{"upsampling": "pixel_shuffle", "residual_init": "scaled_by_depth", "max_precond_dim": 1024, "one_sided": false, "final_lr_fraction": 0, "warmup_steps": 2980}
Rows from block 3 of a small image diffusion model, named by matrix and row number. Rows with one number belong to one channel. Each number is 128 + 24 x the weight over its row's rms, rounded and kept within 0 to 255. All counts start at 0.
After each channel's rows are labels from the 100 images, of 14848 (inputs lightly noised), where the channel reaches its highest value: "strongest on" is what is common among them; "peak at" is the part of the image that holds the peak. Only what is clearly more common there than usual is listed. The data: stained colorectal tissue patches (NCT-CRC-HE-100K). In brackets: how many of the 100.
# convs0: first 3x3 conv (model.mid.1.convs.0.weight, 128x128x3x3, standardized in use, each kernel summed), inputs 0-63
# convs1: second 3x3 conv (model.mid.1.convs.1.weight, 128x128x3x3, standardized in use, transposed, each kernel summed), outputs 0-63

convs0.102 [160 157 144 142  91 140 126  92 142 115 161 139 151 131 136 141 114 140 168 117 129 154 112 177 141 133 135 161 168 112 110 150 119 149 131 106 142 130 101 129 183 132 168 125 157 124 101 173 138 114 124 170 129 135 107 129 149 120 170 143  94 121 151 149]
convs1.102 [158 109  83 123 110 114 176 108 106 127 114 153 120 148 118 136 194  86 101 127 120 110 165 135 129 104 171 128 154 100  80 142 110 144 159 154 115 119 155 124 181 151 138  96  97 150 145 158 123 125 130 131 137 118 124 129 143 144 111 154 153 106 144 126]
strongest on: tissue: adipose tissue (39)
peak at: middle left (40)

convs0.55 [137 131 155 150 110 149  69 160 127 118 129 120 158 106 140 113 100 152 149 149 130 136 140 171 106 109 129 134 149 167 113 163 132 127 130 114 150 149 101 113 139 101  96 130 104 148 129 105 101 144 143 103 139 133 204 146 145 161 110 127 154 130 141 160]
convs1.55 [158 151 139 121 129 127  99 133 149 138 165 111 101 114 124 125 135 132 100 123 139 148 127 157 146 145 118 135 116 130 157 130 144 157 156 135 148 121 146 110 133 157 107 120 145 137 186 121 123  97 128  89 154 114 108 144 156 139 103  68 147 173 185 179]
strongest on: tissue: lymphocytes (49)
peak at: top centre (81)

convs0.54 [129 131 135 136 139 163 165 107 123 118 116 113  98 121 138 130  91 163 124 116 170 158 141 129 117 156  62 146 121 113 109 155 163 148 124 138 140 149 111  64 152  88  99 139 165 129  98  97 121 154 146 128 109 174 172 124 123 147 109 146 164 146 119 158]
convs1.54 [158 118 105 172 172 124 145 141 115 142 132 130 169 109 130 127 145  96 166 136 139 127 107 144 180 151 120 121 122 153 126 134 166 134 103 164 100 123 106  99 138 173 168 176 141 167 121 126 132 160 119 132 116 110 118 147  80 137 158 137 159 128  71 113]
strongest on: tissue: smooth muscle (66)
peak at: bottom right (72)

convs0.72 [117 133 143 119  99 129  93 123 128 123 131 116 129 140  95 122 136 117 136 130 129 158 139 107 139  93 129 137 108 130 136 121 100 145 128 125 171 116  99 161  91 124 117 171 149 172 164 170 132 103 131 122 149 100 111 118 152  90 122 125 116 155 117 126]
convs1.72 [130 145 100  85 161 184 166 135 158 136 161 111 105 115 134 115 112 138 158 125 121 131 140 164 145 161  97 165 128 133 115 110 106 124 112 118 163 150 203 118  78 143 149 108  95 126 162 141 121 135 153 133 145 119 162 127 131 126 132 130 115 142 138 179]
strongest on: tissue: normal colon mucosa (30)
peak at: bottom left (39)

convs0.89 [137 120 139 134 132 140 131 146 100 102 122 134 149 131 144 141 125 130  95 124 134 110 161 125 123  79 125 148 120 153  95 138 137 105 140 161 124 100 108 130 182 167 144 126 138 132 156 167 153 136 151 168 180 118 138 119 144 136 164 152 127 179 157 124]
convs1.89 [144 125 130 186 103 143 123  95 153 100 138 190 143 107 106 119 104 108 115 117 115 126  99 154 123 115 118 137 157  96 156 131 158 178  95 103 126 108 139 152 129 151 139 146 138 112 160 129 125 164  75 124 133 171 104 135 144  97 146 101 132 154 165 107]
strongest on: tissue: normal colon mucosa (34)
peak at: bottom right (49); middle right (29)

convs0.118 [137 234 112 113 126 149 126 108 113 117 126 115 119  72 133  96 110 111 109 141 150 113 101 113 156 140 120 121 127 124 149 121 151 121 127 139 143 124 138  96 135 130 113 136 103 151 127 178 113 128 159 144 154 134 145 135 103 128 153 118  90 153 119 133]
convs1.118 [170 147 147 196  67 117 108 145 100 142  83 119 119  94 112 168 118 141 173 137 124 157  70 117 141 149 110 138 187 153 160 140 125 168  92 161 165 144  96 157 123 108 153 135 127 167 134 133 149 106 131 134 146 124 146 113 125  93 111 152 134 127 120 159]
strongest on: tissue: adipose tissue (55)
peak at: top left (95)

convs0.17 [142  99 130 132 134 120 114 128 130 127 118 116 109 175 172 118 126 118 132 140 105  76 156 116 130  92 120 107 126 111 100 114 123 132 111 147 111 118 102 170 112  77 123 119 114 167 133 164 161 112 153 184 138  93 130 140 133  99 105 163 120 140 126 137]
convs1.17 [102 155  88 155 144 104 140 106 113 137 142 116 141 122 167 143 130 129 149 127 115 137 143 135 129 139 112 146 104 124 104  79 157  93 126 153 128  97 112 150 124 147 112 126  83 128 129 151  79 120 162 135 123 133 119 144  66 148 108  96  98 161 176 103]
strongest on: tissue: adipose tissue (39)
peak at: top left (68)

convs0.39 [105 162 135 170 123 149 138 100 134 138 149 132  84 145 135 123  98 174 137 126 118 138 139 101 100 152 149 143 127 121 113 124 123  90 115 109 158  69 125 162 123 112 153 134  93  93 118 106 117 125 117 152  70 138 164 170 126 157 147  91 160 113 187 113]
convs1.39 [156 147 114 141  91 111 119 128 135 157 154 107 148 185 144 179 141 122 118 100 135 138 107 151  98 155 152  83 153 181 169 159 143 180 147  96 174 113 184 140 137 153  89 109 149 160  86 148 115 146 149 147 139 138 144 113 111 124 184 137 127  65  94 139]
strongest on: tissue: smooth muscle (41)
peak at: top right (97)

convs0.4 [126 135 115 150 104 130 109 134 151 163  72 140 135 143  87 100 136 126 122 174 124 132 155  88  97 114 130 108 100 108 115 132 132 169 116 207 124 160 151 153 156 139  93 151 118 106 120 125 107 154 121 170 167 137 128 146 118 152 134 151 128 109 134 140]
convs1.4 [ 88 155 126 147  85 137 144 128 104 141 138 126 126 135  99 117 157 117 127 114 117 117 150 128 134 131 154 114 105 123  75 128 127 160 121 138 115  81 100 135 146 139 122 133  81 111  65  86 126 108 136 145  84 139 119 124  87 107  94 181 145 107 149 120]
strongest on: tissue: tumour epithelium (40)
peak at: centre (38)

convs0.34 [167 138 130 162 104  90 110 150 152 162  99 162 105  71 128 178 126 116 113 162 113 106 141 121 155 152 126 128 110 130 126 166 144 135 118 150 114  88 147  78 107  92  88 160 154  79 105 152 106 102 157 108 138 103 164 138 128 109 142 142 107 141 133 114]
convs1.34 [155 175 140 144 153 144 102 126 119 166 156 147 112 100 129 104 106 103  86 119 110 126 118 110 104 156 155 139 142 109 144 125 111 152 168 140 154 127 154 130  95 132 120 126 111 114 133 151 146  97 158  88  92 146  77 138 130 136 118 134 141 140  38 151]
strongest on: tissue: adipose tissue (53)
peak at: middle right (63)

convs0.119 [143 143  86  93 133 155 126 126 151 104 153 139 130 137 144  95 121  87 146 138 104 102 128 153 134 120 143 101 151 137 139 128 133 107 106 139 119 127 117 148 145 107 116 104 149 115 151 134 148 140 142 166 133  90  88 158 101 129  96  60 102 153 141 117]
convs1.119 [126 119 107 109 163 161 105 100 117 120 111 117 103 131 127 144 116 143 138 114 165 121 134 126 149 139 130 125 171 156 160 138 111 121 115 111 149 144 143 116 107 119 157  97  74 129 164 147 140 133 111 137 123 114 155  99 140 142 151 133 166  68 128 112]
strongest on: tissue: normal colon mucosa (27)
peak at: top centre (52); top left (36)

convs0.104 [137 135 110 118 133 117 119 115 154 142 152 155 150 102 127 126 130 154 144 144  97 144 138 138  89 172 140 122 163 104 141 117 148 158 159 159 127  95 148 158  90 120 148 152 115 140 116 149 106 112 146 133 119 139 113  88 201 118 104 110 142 151 153 146]
convs1.104 [102 146 102 158 128 176 103 127 116 159 127 133 140 136 138 149 108 132  99  90 125 141 111 128  92 142 120 116 127 138 128 145 111 130 143 134 110 131 143 119 179 115 110 133 109 105 181 118 138 110 141 110 163 132 121 147 158 119 139 134 134 106 131 115]
strongest on: tissue: mucus (27)
peak at: top right (34); bottom right (29)

convs0.51 [159 190 126 132 110 147 105 108 118 125 149 143 152 108  97  93 117 138 129 150 101  93 112 131  90 140  96 156 138  85 128 108 111 102 158 129  92 143  80  99 112 110 130 145 144 167 141 122 124 143  99 118 113 162 126 112 106 145 111 112 118 159 128 181]
convs1.51 [130 164 124 127 106 126  70 116 129 110 141 112 102 121 135 138 122 108 160 141 155 120 175 135 100 173  93 128 149 115 144 162 132 103 103 107 168  97 174 148 165 150 160 128 127 142 122 125 104 126 175 132 161 143 107 121 121 150 133 132 123 115 170 100]
strongest on: tissue: lymphocytes (53)
peak at: bottom right (75)

convs0.42 [151 100 134 147 111 124 150 141 140 125  89 116 125 151 165 137 137 178 115 140 134 160  94 142 114  85 124 172 111 155 107 158 110 176 149 117 125 169 144 115 109 155 107 122 113 131 129 119 116 138 136  81 101 147  99 144 106 136 159 138 149 119 130 136]
convs1.42 [127 122 156 131 126 165 131 142 144 161 142 138 105  94 112 190 107 112  86  99 126 142 117 118 133 138 122  90 172  55 136 148 136 156 109 121 109 101 145 159 121 109  90 179 144 160 111 139 139 123 142 138  94 130 164 123 147 148 111 138 133 176 162  91]
strongest on: tissue: smooth muscle (47)
peak at: bottom centre (47)

convs0.69 [ 99  75 138 114 142 101 120 108  81 123 133 128 111 131 111 163 137 121 135 162 145 129 114 138 109 112 120 168 135 147  83 126 155 140 137 110  96 130 112 111 163 151 135  96 115  67 106 131 136 153 111 126 135 128 136 171 129 161  93  94 157 143 145 100]
convs1.69 [127  85 128  86 128 162 134 100 129 167 159 168 146 172 156 106 135  95 125 115  57 122 127 127  93 109  94 173  88 118 149 119 106 128 122 130 128 163 108 127  93 135 126 131 129 142 139 131 132  81 172 114 120  81 137 106 109 121 141 168  66 114 116 151]
strongest on: tissue: tumour epithelium (35)
peak at: bottom right (32)

convs0.106 [133 137 135 152 106 164 129 119 119 123 108 125 120 120 112 149 130 125  94 116 134  93 151 144 105 117 150 126 139 145 104 120 143 145 164  91 146 133 114 115 163 155 148 122  82  79 159 106 101 148 154 175 138 117 144 144 132 147 143 139 103 136 112 126]
convs1.106 [111 127 146 174 110  99 125 119 110 132 153 152 116 133 125  96 150 137 145 137 108 126 113 142 135  91 138 143 113 123  99  51 130 161 133  66  97 105 177 122 155 103 118 126 117 129 137 127 123 157 116 133 113 127 130 119 101 132  90 155  91 121 155 137]
strongest on: tissue: tumour epithelium (40); tissue: normal colon mucosa (28)
peak at: bottom right (79)

convs0.5 [ 88  92 136 117  91 124 133  92  80 166 153 145 124 127 148 194 126 146 137 118 133 125 145 144 134  89 124 154 131  94 127 132 150 113 139 128 104 150 145 119 145 120 136 125 178 119 108  87 165  94 148 103  81 113 118  88 107 165  80 143 102  85 150 112]
convs1.5 [138 159 158 105 130 132 144 142 132 172 123  98 124 178 112 127 125 126 123 168 151 143 112 121 168 144 152 109 179 108 109 107 174 174 150 103 141 109 146 123 134  71 150 116 158 132 151 180 141 145 125 123 108 108 116 101 117 138 122 119 177 172 101 135]
strongest on: tissue: normal colon mucosa (28)
peak at: bottom left (78)

convs0.23 [142 151 127 106 124 121 146 128 132 138 134 147 141  90 141 116 173  73 132 138 157 110 128 110 127 115 136 120 116 173 163 115 124 124 120 136 103 167 130 112 111 136 147 148 185 139  85  99 101 167 121 105 123 142 122 148 167 137 137 126 134 123 108  98]
convs1.23 [119 101 140 101 125 175 148 135 140 144 120 162  90 125  77 141 141 151 132  94 128  83 123 151 161 132 117 127 144 139 118 163 157 113 127 100 146 129 109 143 129 141 118 111 107 117 167 166  96 117  73  93 131 138 159 171  79 131 149 105 114 189 156 107]
strongest on: tissue: smooth muscle (55)
peak at: top centre (27)

convs0.35 [116 138 151 174 103 121 112 146 115 115  92 100 156 137 129 109 123 156 161 167 182 156 123 144 119 111  86 147 144 106 139 122 110  94  95 131 135 154  98 117 146  79 117 134 135 159 137 172 154  99 135 124 126 128 126  97 140 116 118  90 108 138  65 130]
convs1.35 [193 109 128 115 143 146 151 129 129  96 101  89 106  88 145  86 117 136 106 168 112 139  92 112 109 125 122 120 156  96  98 146 125  83 126 154 151 205 129  98 134 155 122 123 137 134 105 142 142 132 129 145 149  95 170  97 146 155 116  94 166 116 124 112]
strongest on: tissue: smooth muscle (70)
peak at: top left (57); middle left (35)