Weights of a small image diffusion model: arch unet, soap at rate 0.0039.
Rows from block 3, named by matrix and row number. Rows with one number belong to one channel. Each number is 128 + 32 x the weight over its row's rms, rounded and kept within 0 to 255. All counts start at 0. Numbers have three digits each. After the name is the row's rms in percent of the matrix's.
# convs0: first 3x3 conv (model.mid.1.convs.0.weight, 128x128x3x3, standardized in use), inputs 78-90, a 3x3 kernel for each
# convs1: second 3x3 conv (model.mid.1.convs.1.weight, 128x128x3x3, standardized in use, transposed), outputs 78-90, a 3x3 kernel for each
convs0.87 100:099169134148068088086123132150155108128177118136124085155106140123151108136094141139099139130165120108149174164123124179133120119182149147214186126116062104103060131177141089168159200195198177117076164144153133131154129114170168145128138146111155146125149141110148165123100099168117141163148123117138096084102132156083134065093091111121169156145115124
convs1.87 101:154091113121130177146083107101150112126095110180131125146160143155100173118141103154085092097109177072155091187153142143105123109128110124140109125184138141152128139127126131153176112113103149095101186130122172098100099121147085171092149123158109127115109102142111156100087082067182114116138112099154161162142094163160107139136129153157121107105124158
convs0.88 098:118135109126174156119184082096119111094091142126163129180058147140155125157095114096185104130101101153139146133171127094153076082212163118130084179098109081138152148098091112134155090100151107139106124102179152179180097125158146104146104069109147110206117170128139106160111209090143171069108150131176060121212094157163100129126131113126157163190119148
convs1.88 101:136165155110161121125163164135159078125082113061131103109097107084118184080087096038163090090175107152159139147130148114099107141094121177086076152102163125117110084147117117089150106079140089093134121153081148119126145133164159081122098165138094104108117144102168101112150110099142110138107118109165197140063140126064135104121170094141135101109106134
convs0.89 098:081158131148178108184108096129224043145154101106134107160161138148132139146144139124111078136106090126135109165103069124073095125084180117140200191133188151151071070222111153099116096078150085166154160110161075133134142129103155082086147113156105129159135131156164063183163181093102114115107145123096091137129100115179129204151125129085110150113108139
convs1.89 096:092193128155180103134156136079138199174151130180149099120082092138094165089163186121100132111142100149138167138148103088128168129128133136143152106138146088135088098131141099138129137142117102095160084090126111123166123141140149118184159107081136100113202101110064070167116141120195148176134147091111154136144095099139153120091158150095121055148130120
convs0.90 102:167093065143084149100058178100144172060162172152119217061177153121150104145123131151127184161183132099183155113159101110127130123160094169108120121183136163128189152181151170078098097123105131090125156163095165178125069094096117118152132145112084204113114131146128099101155156197151135112098116141042119110150121144122065144163140156158118091113067173
convs1.90 099:097153129099175106113168137120081128113117096102156110162106138079068129158141157153083143094146154107072106128118084144102134072155170119148189153098077107175165153153136170132186126131071115048109154072105111193100114147133161099062110120089109142170107114142115109081094117174100140150187152137118078104183142157126146100113111113146132116100122140
convs0.91 098:169143128118076085159078176110155082152133206109153133082127114156120175166123099175153135157110118098153158146124171126133173113118126147129136130182175147143204074133074124117084085131086175109140173120136129067134097107085125107101145157174156137117115176081159137123146079186129079189107116089096115113113095099139101110132125092168088135095099123
convs1.91 095:222121121139135149130167125147129101133141111128128143155135105112144113126091054155099130084141183131110104142102108144192167074144160146197146120129154135073114109085101122190134123105195134120111133106132157109133078166135178152118128131190149171045052146129144139136129113154125131150179122126112161205144137174122123107107114120119122123161109081
convs0.92 098:115162164168112139145117141124132129124116100166112077150121147165112095108146151132171095136148137181079124121145094158096113141163178116113182077153130103138185171131133193109130088137099116153081197102144123124177131156126157122140138129145141149176162161124133060120143151071172098097128122105152120087169175114121109094082124118184144113135086155
convs1.92 102:106142083128142152154133176102126121160131117085140146126176177105216100112164096111150112132160126112138111133135139138083131091115153130120106096100163113097051143174157123089113135144077131128155146143158054117155121117143107119133101077129111106090129093172085111126085120156167175194149111148108113122082088139111172141119156139126079141084181124
convs0.93 102:150093097068102189132145107141080114093121115106138163146064128124115165134130112135128155169122084142122120125152062141104174150122116142190140166125086144091116134165167170098103142057093139121188137126100087084129118134139117074111148157124151159080111078146123141085104147143144138154106123106091078221097095155107105124101178118158162142098142099
convs1.93 100:124147178172095127113195169113103101135123112144132173153144149119144157167137106135125063051190097103179133137119108131145170134102083128101143135149134129113109108164072134108164147152147093145097079060070157150153069115093145136115094075106126121095113118157133142108101109168090138160093100106143157120066124151146133167096172087155076128170123104
convs0.94 098:069105157089133161138148177127107063123117186163094178134160153078151091094104118133116126049156151097186149121119110139106092092133069131111174124146087071067117114140125175114132045126161151119074085150178150126143130133121099114139103191152169093157097124138185113130173085117187120139083097162208194119074169117146126131124083177127122115176108133
convs1.94 097:142150181140114101179114149103140102115149126066141122195140109182118148150113160108165144170141102154155112136154102136172087149156142143136160137060081099109148110127105123142194084147128111089160161129113033088159101126098148119176155112150091113103165118129082121173140131186157164133136128121084161177121149152096154098113145125112083148112104163
convs0.95 099:098153169142110112166115100160089159118097135133106114123127155174097139136131175177101138116122118140159107117122143157110100128106122131119081175150094108140069141144140157100157090147182179118174151188101090166120111122141164105137191171176096096105168160071174090132128075156172109161127123096085140120145062140066143113117152133092160061091103171
convs1.95 100:077118073157133119121101085103171102174168115105131179125116097202130111113091183114165174192120104125083083137146139122099153117112112149067150160136171132187112084136125145174142112176131116116099124125067093057144174141192170123170121135169159175131139159200089096139130176088176127114137117129128119148178114083093162094131134143192121086158134146
convs0.96 100:081149132102121112140120165157098104151127123101102164128170103168137143130138107130117211131159144094174147119079170152160171134069104143064116113126088149136142147143118121042207159090071109159162104169058106129103103138134145127126156124094141078058118199101164164195084091143143163103108117177135130132076110139156103115132137167100077106086040128
convs1.96 100:108092124097122137158144121178104114123111111175152153114158080103107095153158161134134143137102090192144127147105139151182138139213126129105107118143118192119141129164146124140181167079107054132142143146104170126104146161139152116079139133175132184130121125119129150149142149138177172045138173137115131156052075101111120157124080096091155131118117077
convs0.97 100:085147142130134144087115125113082150110101099119185119140138094147113139111120135154149155160093124159177117105096103126178114141150156114097122050133109082119116130098162152083189109175147101118148144113053129126107143133145171161185108149079112121104136173129177114125156085150116127113159143137088172115100074104157119129120150089123117109105099087
convs1.97 100:135132166113110090112150136100145134117127109117084151171106086161143101101107167166050106156169156091159099083104206137135142130118177130137146165171173098104100104158161158134057125081081197129092149148112140129144114070134100122132124160166154124161158135152109144119149121155143098129116143056103112153075085170153136116133100180117111126110138092
convs0.98 095:132179113116108111147166157067079075154116112139116125191105075166205121144123212090139128118175086122100075132143152155069132102147134129115110117104103104167120148129131111118121148130142105129117151065137120093110095122099145101103103153078157132137135082157156135111116084143154152150129143114142149112147139144117092118129138178134141179132158140
convs1.98 098:108124139137182128162123086119120098150109136180088174130148135198154159144113130181203151111135103108087177149101119113101197130092102119071134079173121138125111083161092127105094141095125121132150164147148171178112139085161141102093084091088077196062181106173157101107076113113083179145090111137093103114135142197162070194189146132155104151170191096
convs0.99 103:106139109072094171137136198158148149099173120159190135157198092112125042110155101127138032138084178160078085081121185137110102142142137168150099131103123119130143107080074109125122101134159083106113150151074098097135136113098139120144141149123148117103092113044178041138113130177139130138104113105147153096174165105180168186129173117116137097127150119
convs1.99 098:165139119110111126092118163141167123124160195129109071151082122156142124148169095077099144123160099107150103162136140136100085096121155156174110160050231148146103131057131120112154134137091096080097122185066117120115164103126133140082121139121128209157075071137117129124131132102097126147134181143116157119115147143186129154131144132117135119127112187
convs0.100 102:142162126103101122174141094112146125135100118104127148180123149169112115154109159167159152231158199149112112190192159123128120081057111087138087133140127140168111139112124169127129099107145087168150126169134109106147141123145165118104133072138120082140094118110085125130125129143119071153175133135144149212191139144095157088118106077091100125098149085
convs1.100 101:108176077140070118162152127072063162145125098125154174163133090121161102083135145137175141155102118077088143188144152147141178113102035116140126091103157112115136123113182084101144154162113083166116139196164127107183116076164129119143098176110153131160126094098094077091122145159149128135112136166122151142109120124087125203151175123125141101190106083
convs0.101 104:162107108084183132161122168113175125107121123115136128151108107090111124108183135088126169082091107154162114129102135115163096123140054092091126090119137123136125095162095121175090148121104080110152071110112154140120125118126139095069090120200160153138128196162153161108125112149134154153105134133107098182151107170128140136098133142021099126118096103
convs1.101 100:107137104065155126122086127103119118126148148090063095184121093141089141140111172140176177054104138147103150169059114136140144166141142131079146159112137139166142109159120124156183148111085157094166129166139189100099168080108113102117107125151113111100134154085156150159124142147103171146170080140159181145113145095113142116148145085120137089109174169
convs0.102 098:088152109163088174159104099197090100135105141143187099115142120153125145135124172183136110085143152136126187052188117171219089105174146180122146124125176163080082050123101126133063139164151085179178127039097124090079077146138069132084136170101120099125069108098123119120127130100129101097165124084067096141142097112101158113124102129131137089142133152
convs1.102 093:121096148137118110173139166165171116143215109104176184070104165095158119153113085129145093129142123138110140129116161080134135128118160127130152122099139084149090124157109075159118090144164165167142076126139114127111108131078051119154091161083110137152078109135170075123204171091124150045089152147068121098137133081132107151116111114127063105161158178
convs0.103 101:104140099141108095126101126082110158156175156197078145131116149063177116080138114171106157082111173172169160128094175123114156067101124122138165055151143094131154142131106107116138116142158124128188106105089102093096136101143124093081126140119100056122099135129179192109136130123107093084111134160127145129110127095100094178105154163182087108101109168
convs1.103 102:096150137143134118104129091181151136109159119082068112118117172129127126069142157131103120139157174106107111176171176132120094086134190102133133087131137103109103157150191173109157088150113120154094100173104099165115138117133150139109171155168127099130132075120107103146151100100165159075152099063169076096150121124153130152159126156074116143101142084
convs0.104 097:085106162134120118165100088185176160135109121140099101175128098117076140126117105123137172112109082151083117155148064162144116118134085143129176135152099105119155043173131079111208140127131134116167167126182144158147233150164109120098147139104125131126127153162129195111117071101115093167111110120124127122106132150135108094109157073157084116149135108
convs1.104 097:124153145160156151109128180135129119139145128093117099118101158100124071157156172125165152163128199115155196143107124121096122087147149119036147184152040160110132082110119139134035130145133158139149121134126143136145092164123116107157141086088185158112150104097110101166135106113101127092108064154122094070143127113181126129094102076071131136114157146
convs0.105 102:070196080162171133105128158145139096102176205113067128098121132116150109145067119115139145105171109148114148158119143119103160110168116165133142155096080054139044090103165157081054134114149215116129094118118120170143185167158091146104139133084154189145212098084122083150116129120102055186109134155160063141142185178129142074111168085088131174116174150
convs1.105 100:124123130096165131124081094118125083155125152156125131168120136099147142082103087113170093167135111099083126130128160122191115056167088160094165142111095146157097123142147095167147127137160138100085128170121149158194177053120078122127134139116088129121173124181188119130167126146131096123165104170114070118114111139103123169145199156122054148132130051
convs0.106 100:108127055118104125088140170116130015118145071155119156157146153179044140189107185070133185098136158168078150135104146121105149106169086124157059149137072211186125114131115185150110092156089110107134134152187122049111179161118048174143142150132157114130206063168114123076193134187074107145087114083211095175102130150163082106150173149151082087157122067
convs1.106 098:101134144168167157139153145110095120157117129176138156208166099120151087113115100099154136177158084090118040131112112055171120095089145139108130112104162142134155108127114160143102118111133120162122135121138101123114166105108136101138063059138112119151138141127171191139069039094128114095159084054137111151134154158123111136122143145139126146139099190
convs0.107 102:121147099149184086126120132117126133083160117119120068119127131116092157123084139148109137095129085137117142142118108118092130118092188126192149080173093197076160172109123139152130170198091100095164157114098130119113102114138117068138156125129143109147195132138121097120099173103119126126099131125093082072067153134159085079157107114137039158071139142
convs1.107 101:138106150155108107175118133136131142076126133096143172116141100171127147133150078197136127071140108152099092062161139083157143125139117129121134109127137121115123134137145098165147067137108188115053116185104145094148122098125109101132061168161128087090098110116170101156156128114186108157142127114033136203117116086119098124090068144168147093091066142
convs0.108 100:105145165164151129132107142158138085134130088134080130127091122127085117126067142125153161115082140152106128182114130072161183176155126109116099147173161118093125138119077142191154102100115125069150128093172137122128166161132119171114151150139097064080053106096117112201137139101131088104169127154104179099158111141171112112125147119061085120107111088
convs1.108 102:098104115162129129143088107177113150090118118120096135066118098146127109127115197133132088087129089185111097079167148116140166110137158206084142158202098150112145134131099165135117120109109120172180162090132158137096118117173132095143144095167090115131144134110156152225118181160114163131106155173134095081083162154087155116130133137103140128142103161
convs0.109 104:148157118124130119065143159150139146210144107089081140175078130138094151094096193121092156063123132077117133157123064104143120134163154116083155127185156159100046155141139099122107156107130154132117112104128093137136140145158195162134128119092154159072166135103072192111126063117082127103115088126130145104192138062121128109130085137078092164128144147
convs1.109 103:093126073149173079095130154140162120123151149100169109085139074115121127064073099157138134155106150080141130063168090126085119165151152124166119122126181039100140189087123168095128111115151135170052214122110141172123186165154109197111160072118148171110140137113112158141178119121139125164095138106140182117072076114058204090160147144105120118169149090
convs0.110 098:127156155144212123128119110141153125091157064135172177200112098131120121108113128162164127199160150125124119135135100129162153118160180108166119139095112102131114093085117148190090164168095167158172148103138130152161202111091117155086147187105047152154127107132178087067171062136174104173111130085148154090114117145151099141130135105140101109115113147
convs1.110 098:106178156156105136155140109155141129122079097144167182166175110107151175121100130127117125103105089107075184146117137168069124115134115121112145102179074119104112131123142056168140195139149143117186131152081133194088195131132126068121104161135175125174102153118196105142137153140160172150135097114163081160074115107174084154121177075094140124064123075
convs0.111 100:127149106076114077143099136157144132169120160178148144121202053129127056082117129081156049101146105107115107128164161137161068096105155158089090110093163192097144120113120174147118114145189146109150084111130071104136117149146147097111178130099152134195099115083099160125099160151102075140096103162124137140154189143111152178082099168121137156104202136
convs1.111 100:167097138176127120162151087102108104141130133141140152089090082187085136162151082114144138128157092119136172039137171092177123090131132142179182181090159107119109116165128084118149118128071143180115174101135172170082144133126165125126138126113137179128181134061084114112108147171037121123130138154086098064097189135105158173111144120151092136158103120
convs0.112 101:147078143121129039127064146181120128078146154104120085086136135132139160090179117080117149165082172142154121127130112081150112111101128096110094185137153187154100204125163095110117124112143193170121119142143115113183120146137103116061144084139139134076097160151165076086150093147166123099094136176048112057133160134143138106136124151157130102124120050
convs1.112 099:091177139099163177083098160155126135174111126108125142137109089109114154155130097147157122114071148113173155151125106150131131149192158067143079141117175147175096140095104130104125126093045126082153165094136195166117170126094169065143113126095132106086113104122137135108146166092142115127153098148132082074141127123128102187088138116182074103132093124
convs0.113 097:163107147127102179165169107114156129102103102130070067185104115119141140095117146182091119087156151070178121076130142147112139119132092153141136158111100061148099104187150177109105170130143120133155085115141089127130178195133139123078188121096101104083115107093091119147098140162085178128127060154070136132167127132087088089161122133082118139128173053
convs1.113 099:116098132117103143072099137116101163096137161103111124136167156119099204142146168197067107107067137116098129135160084118124180132110091104106165145168174087088087077101173096099122071154172163150103126087135084128146141107112142144160113152066127125116147097134124079137074107210185150132110133070107150109171168050161113136152143127097090194151137160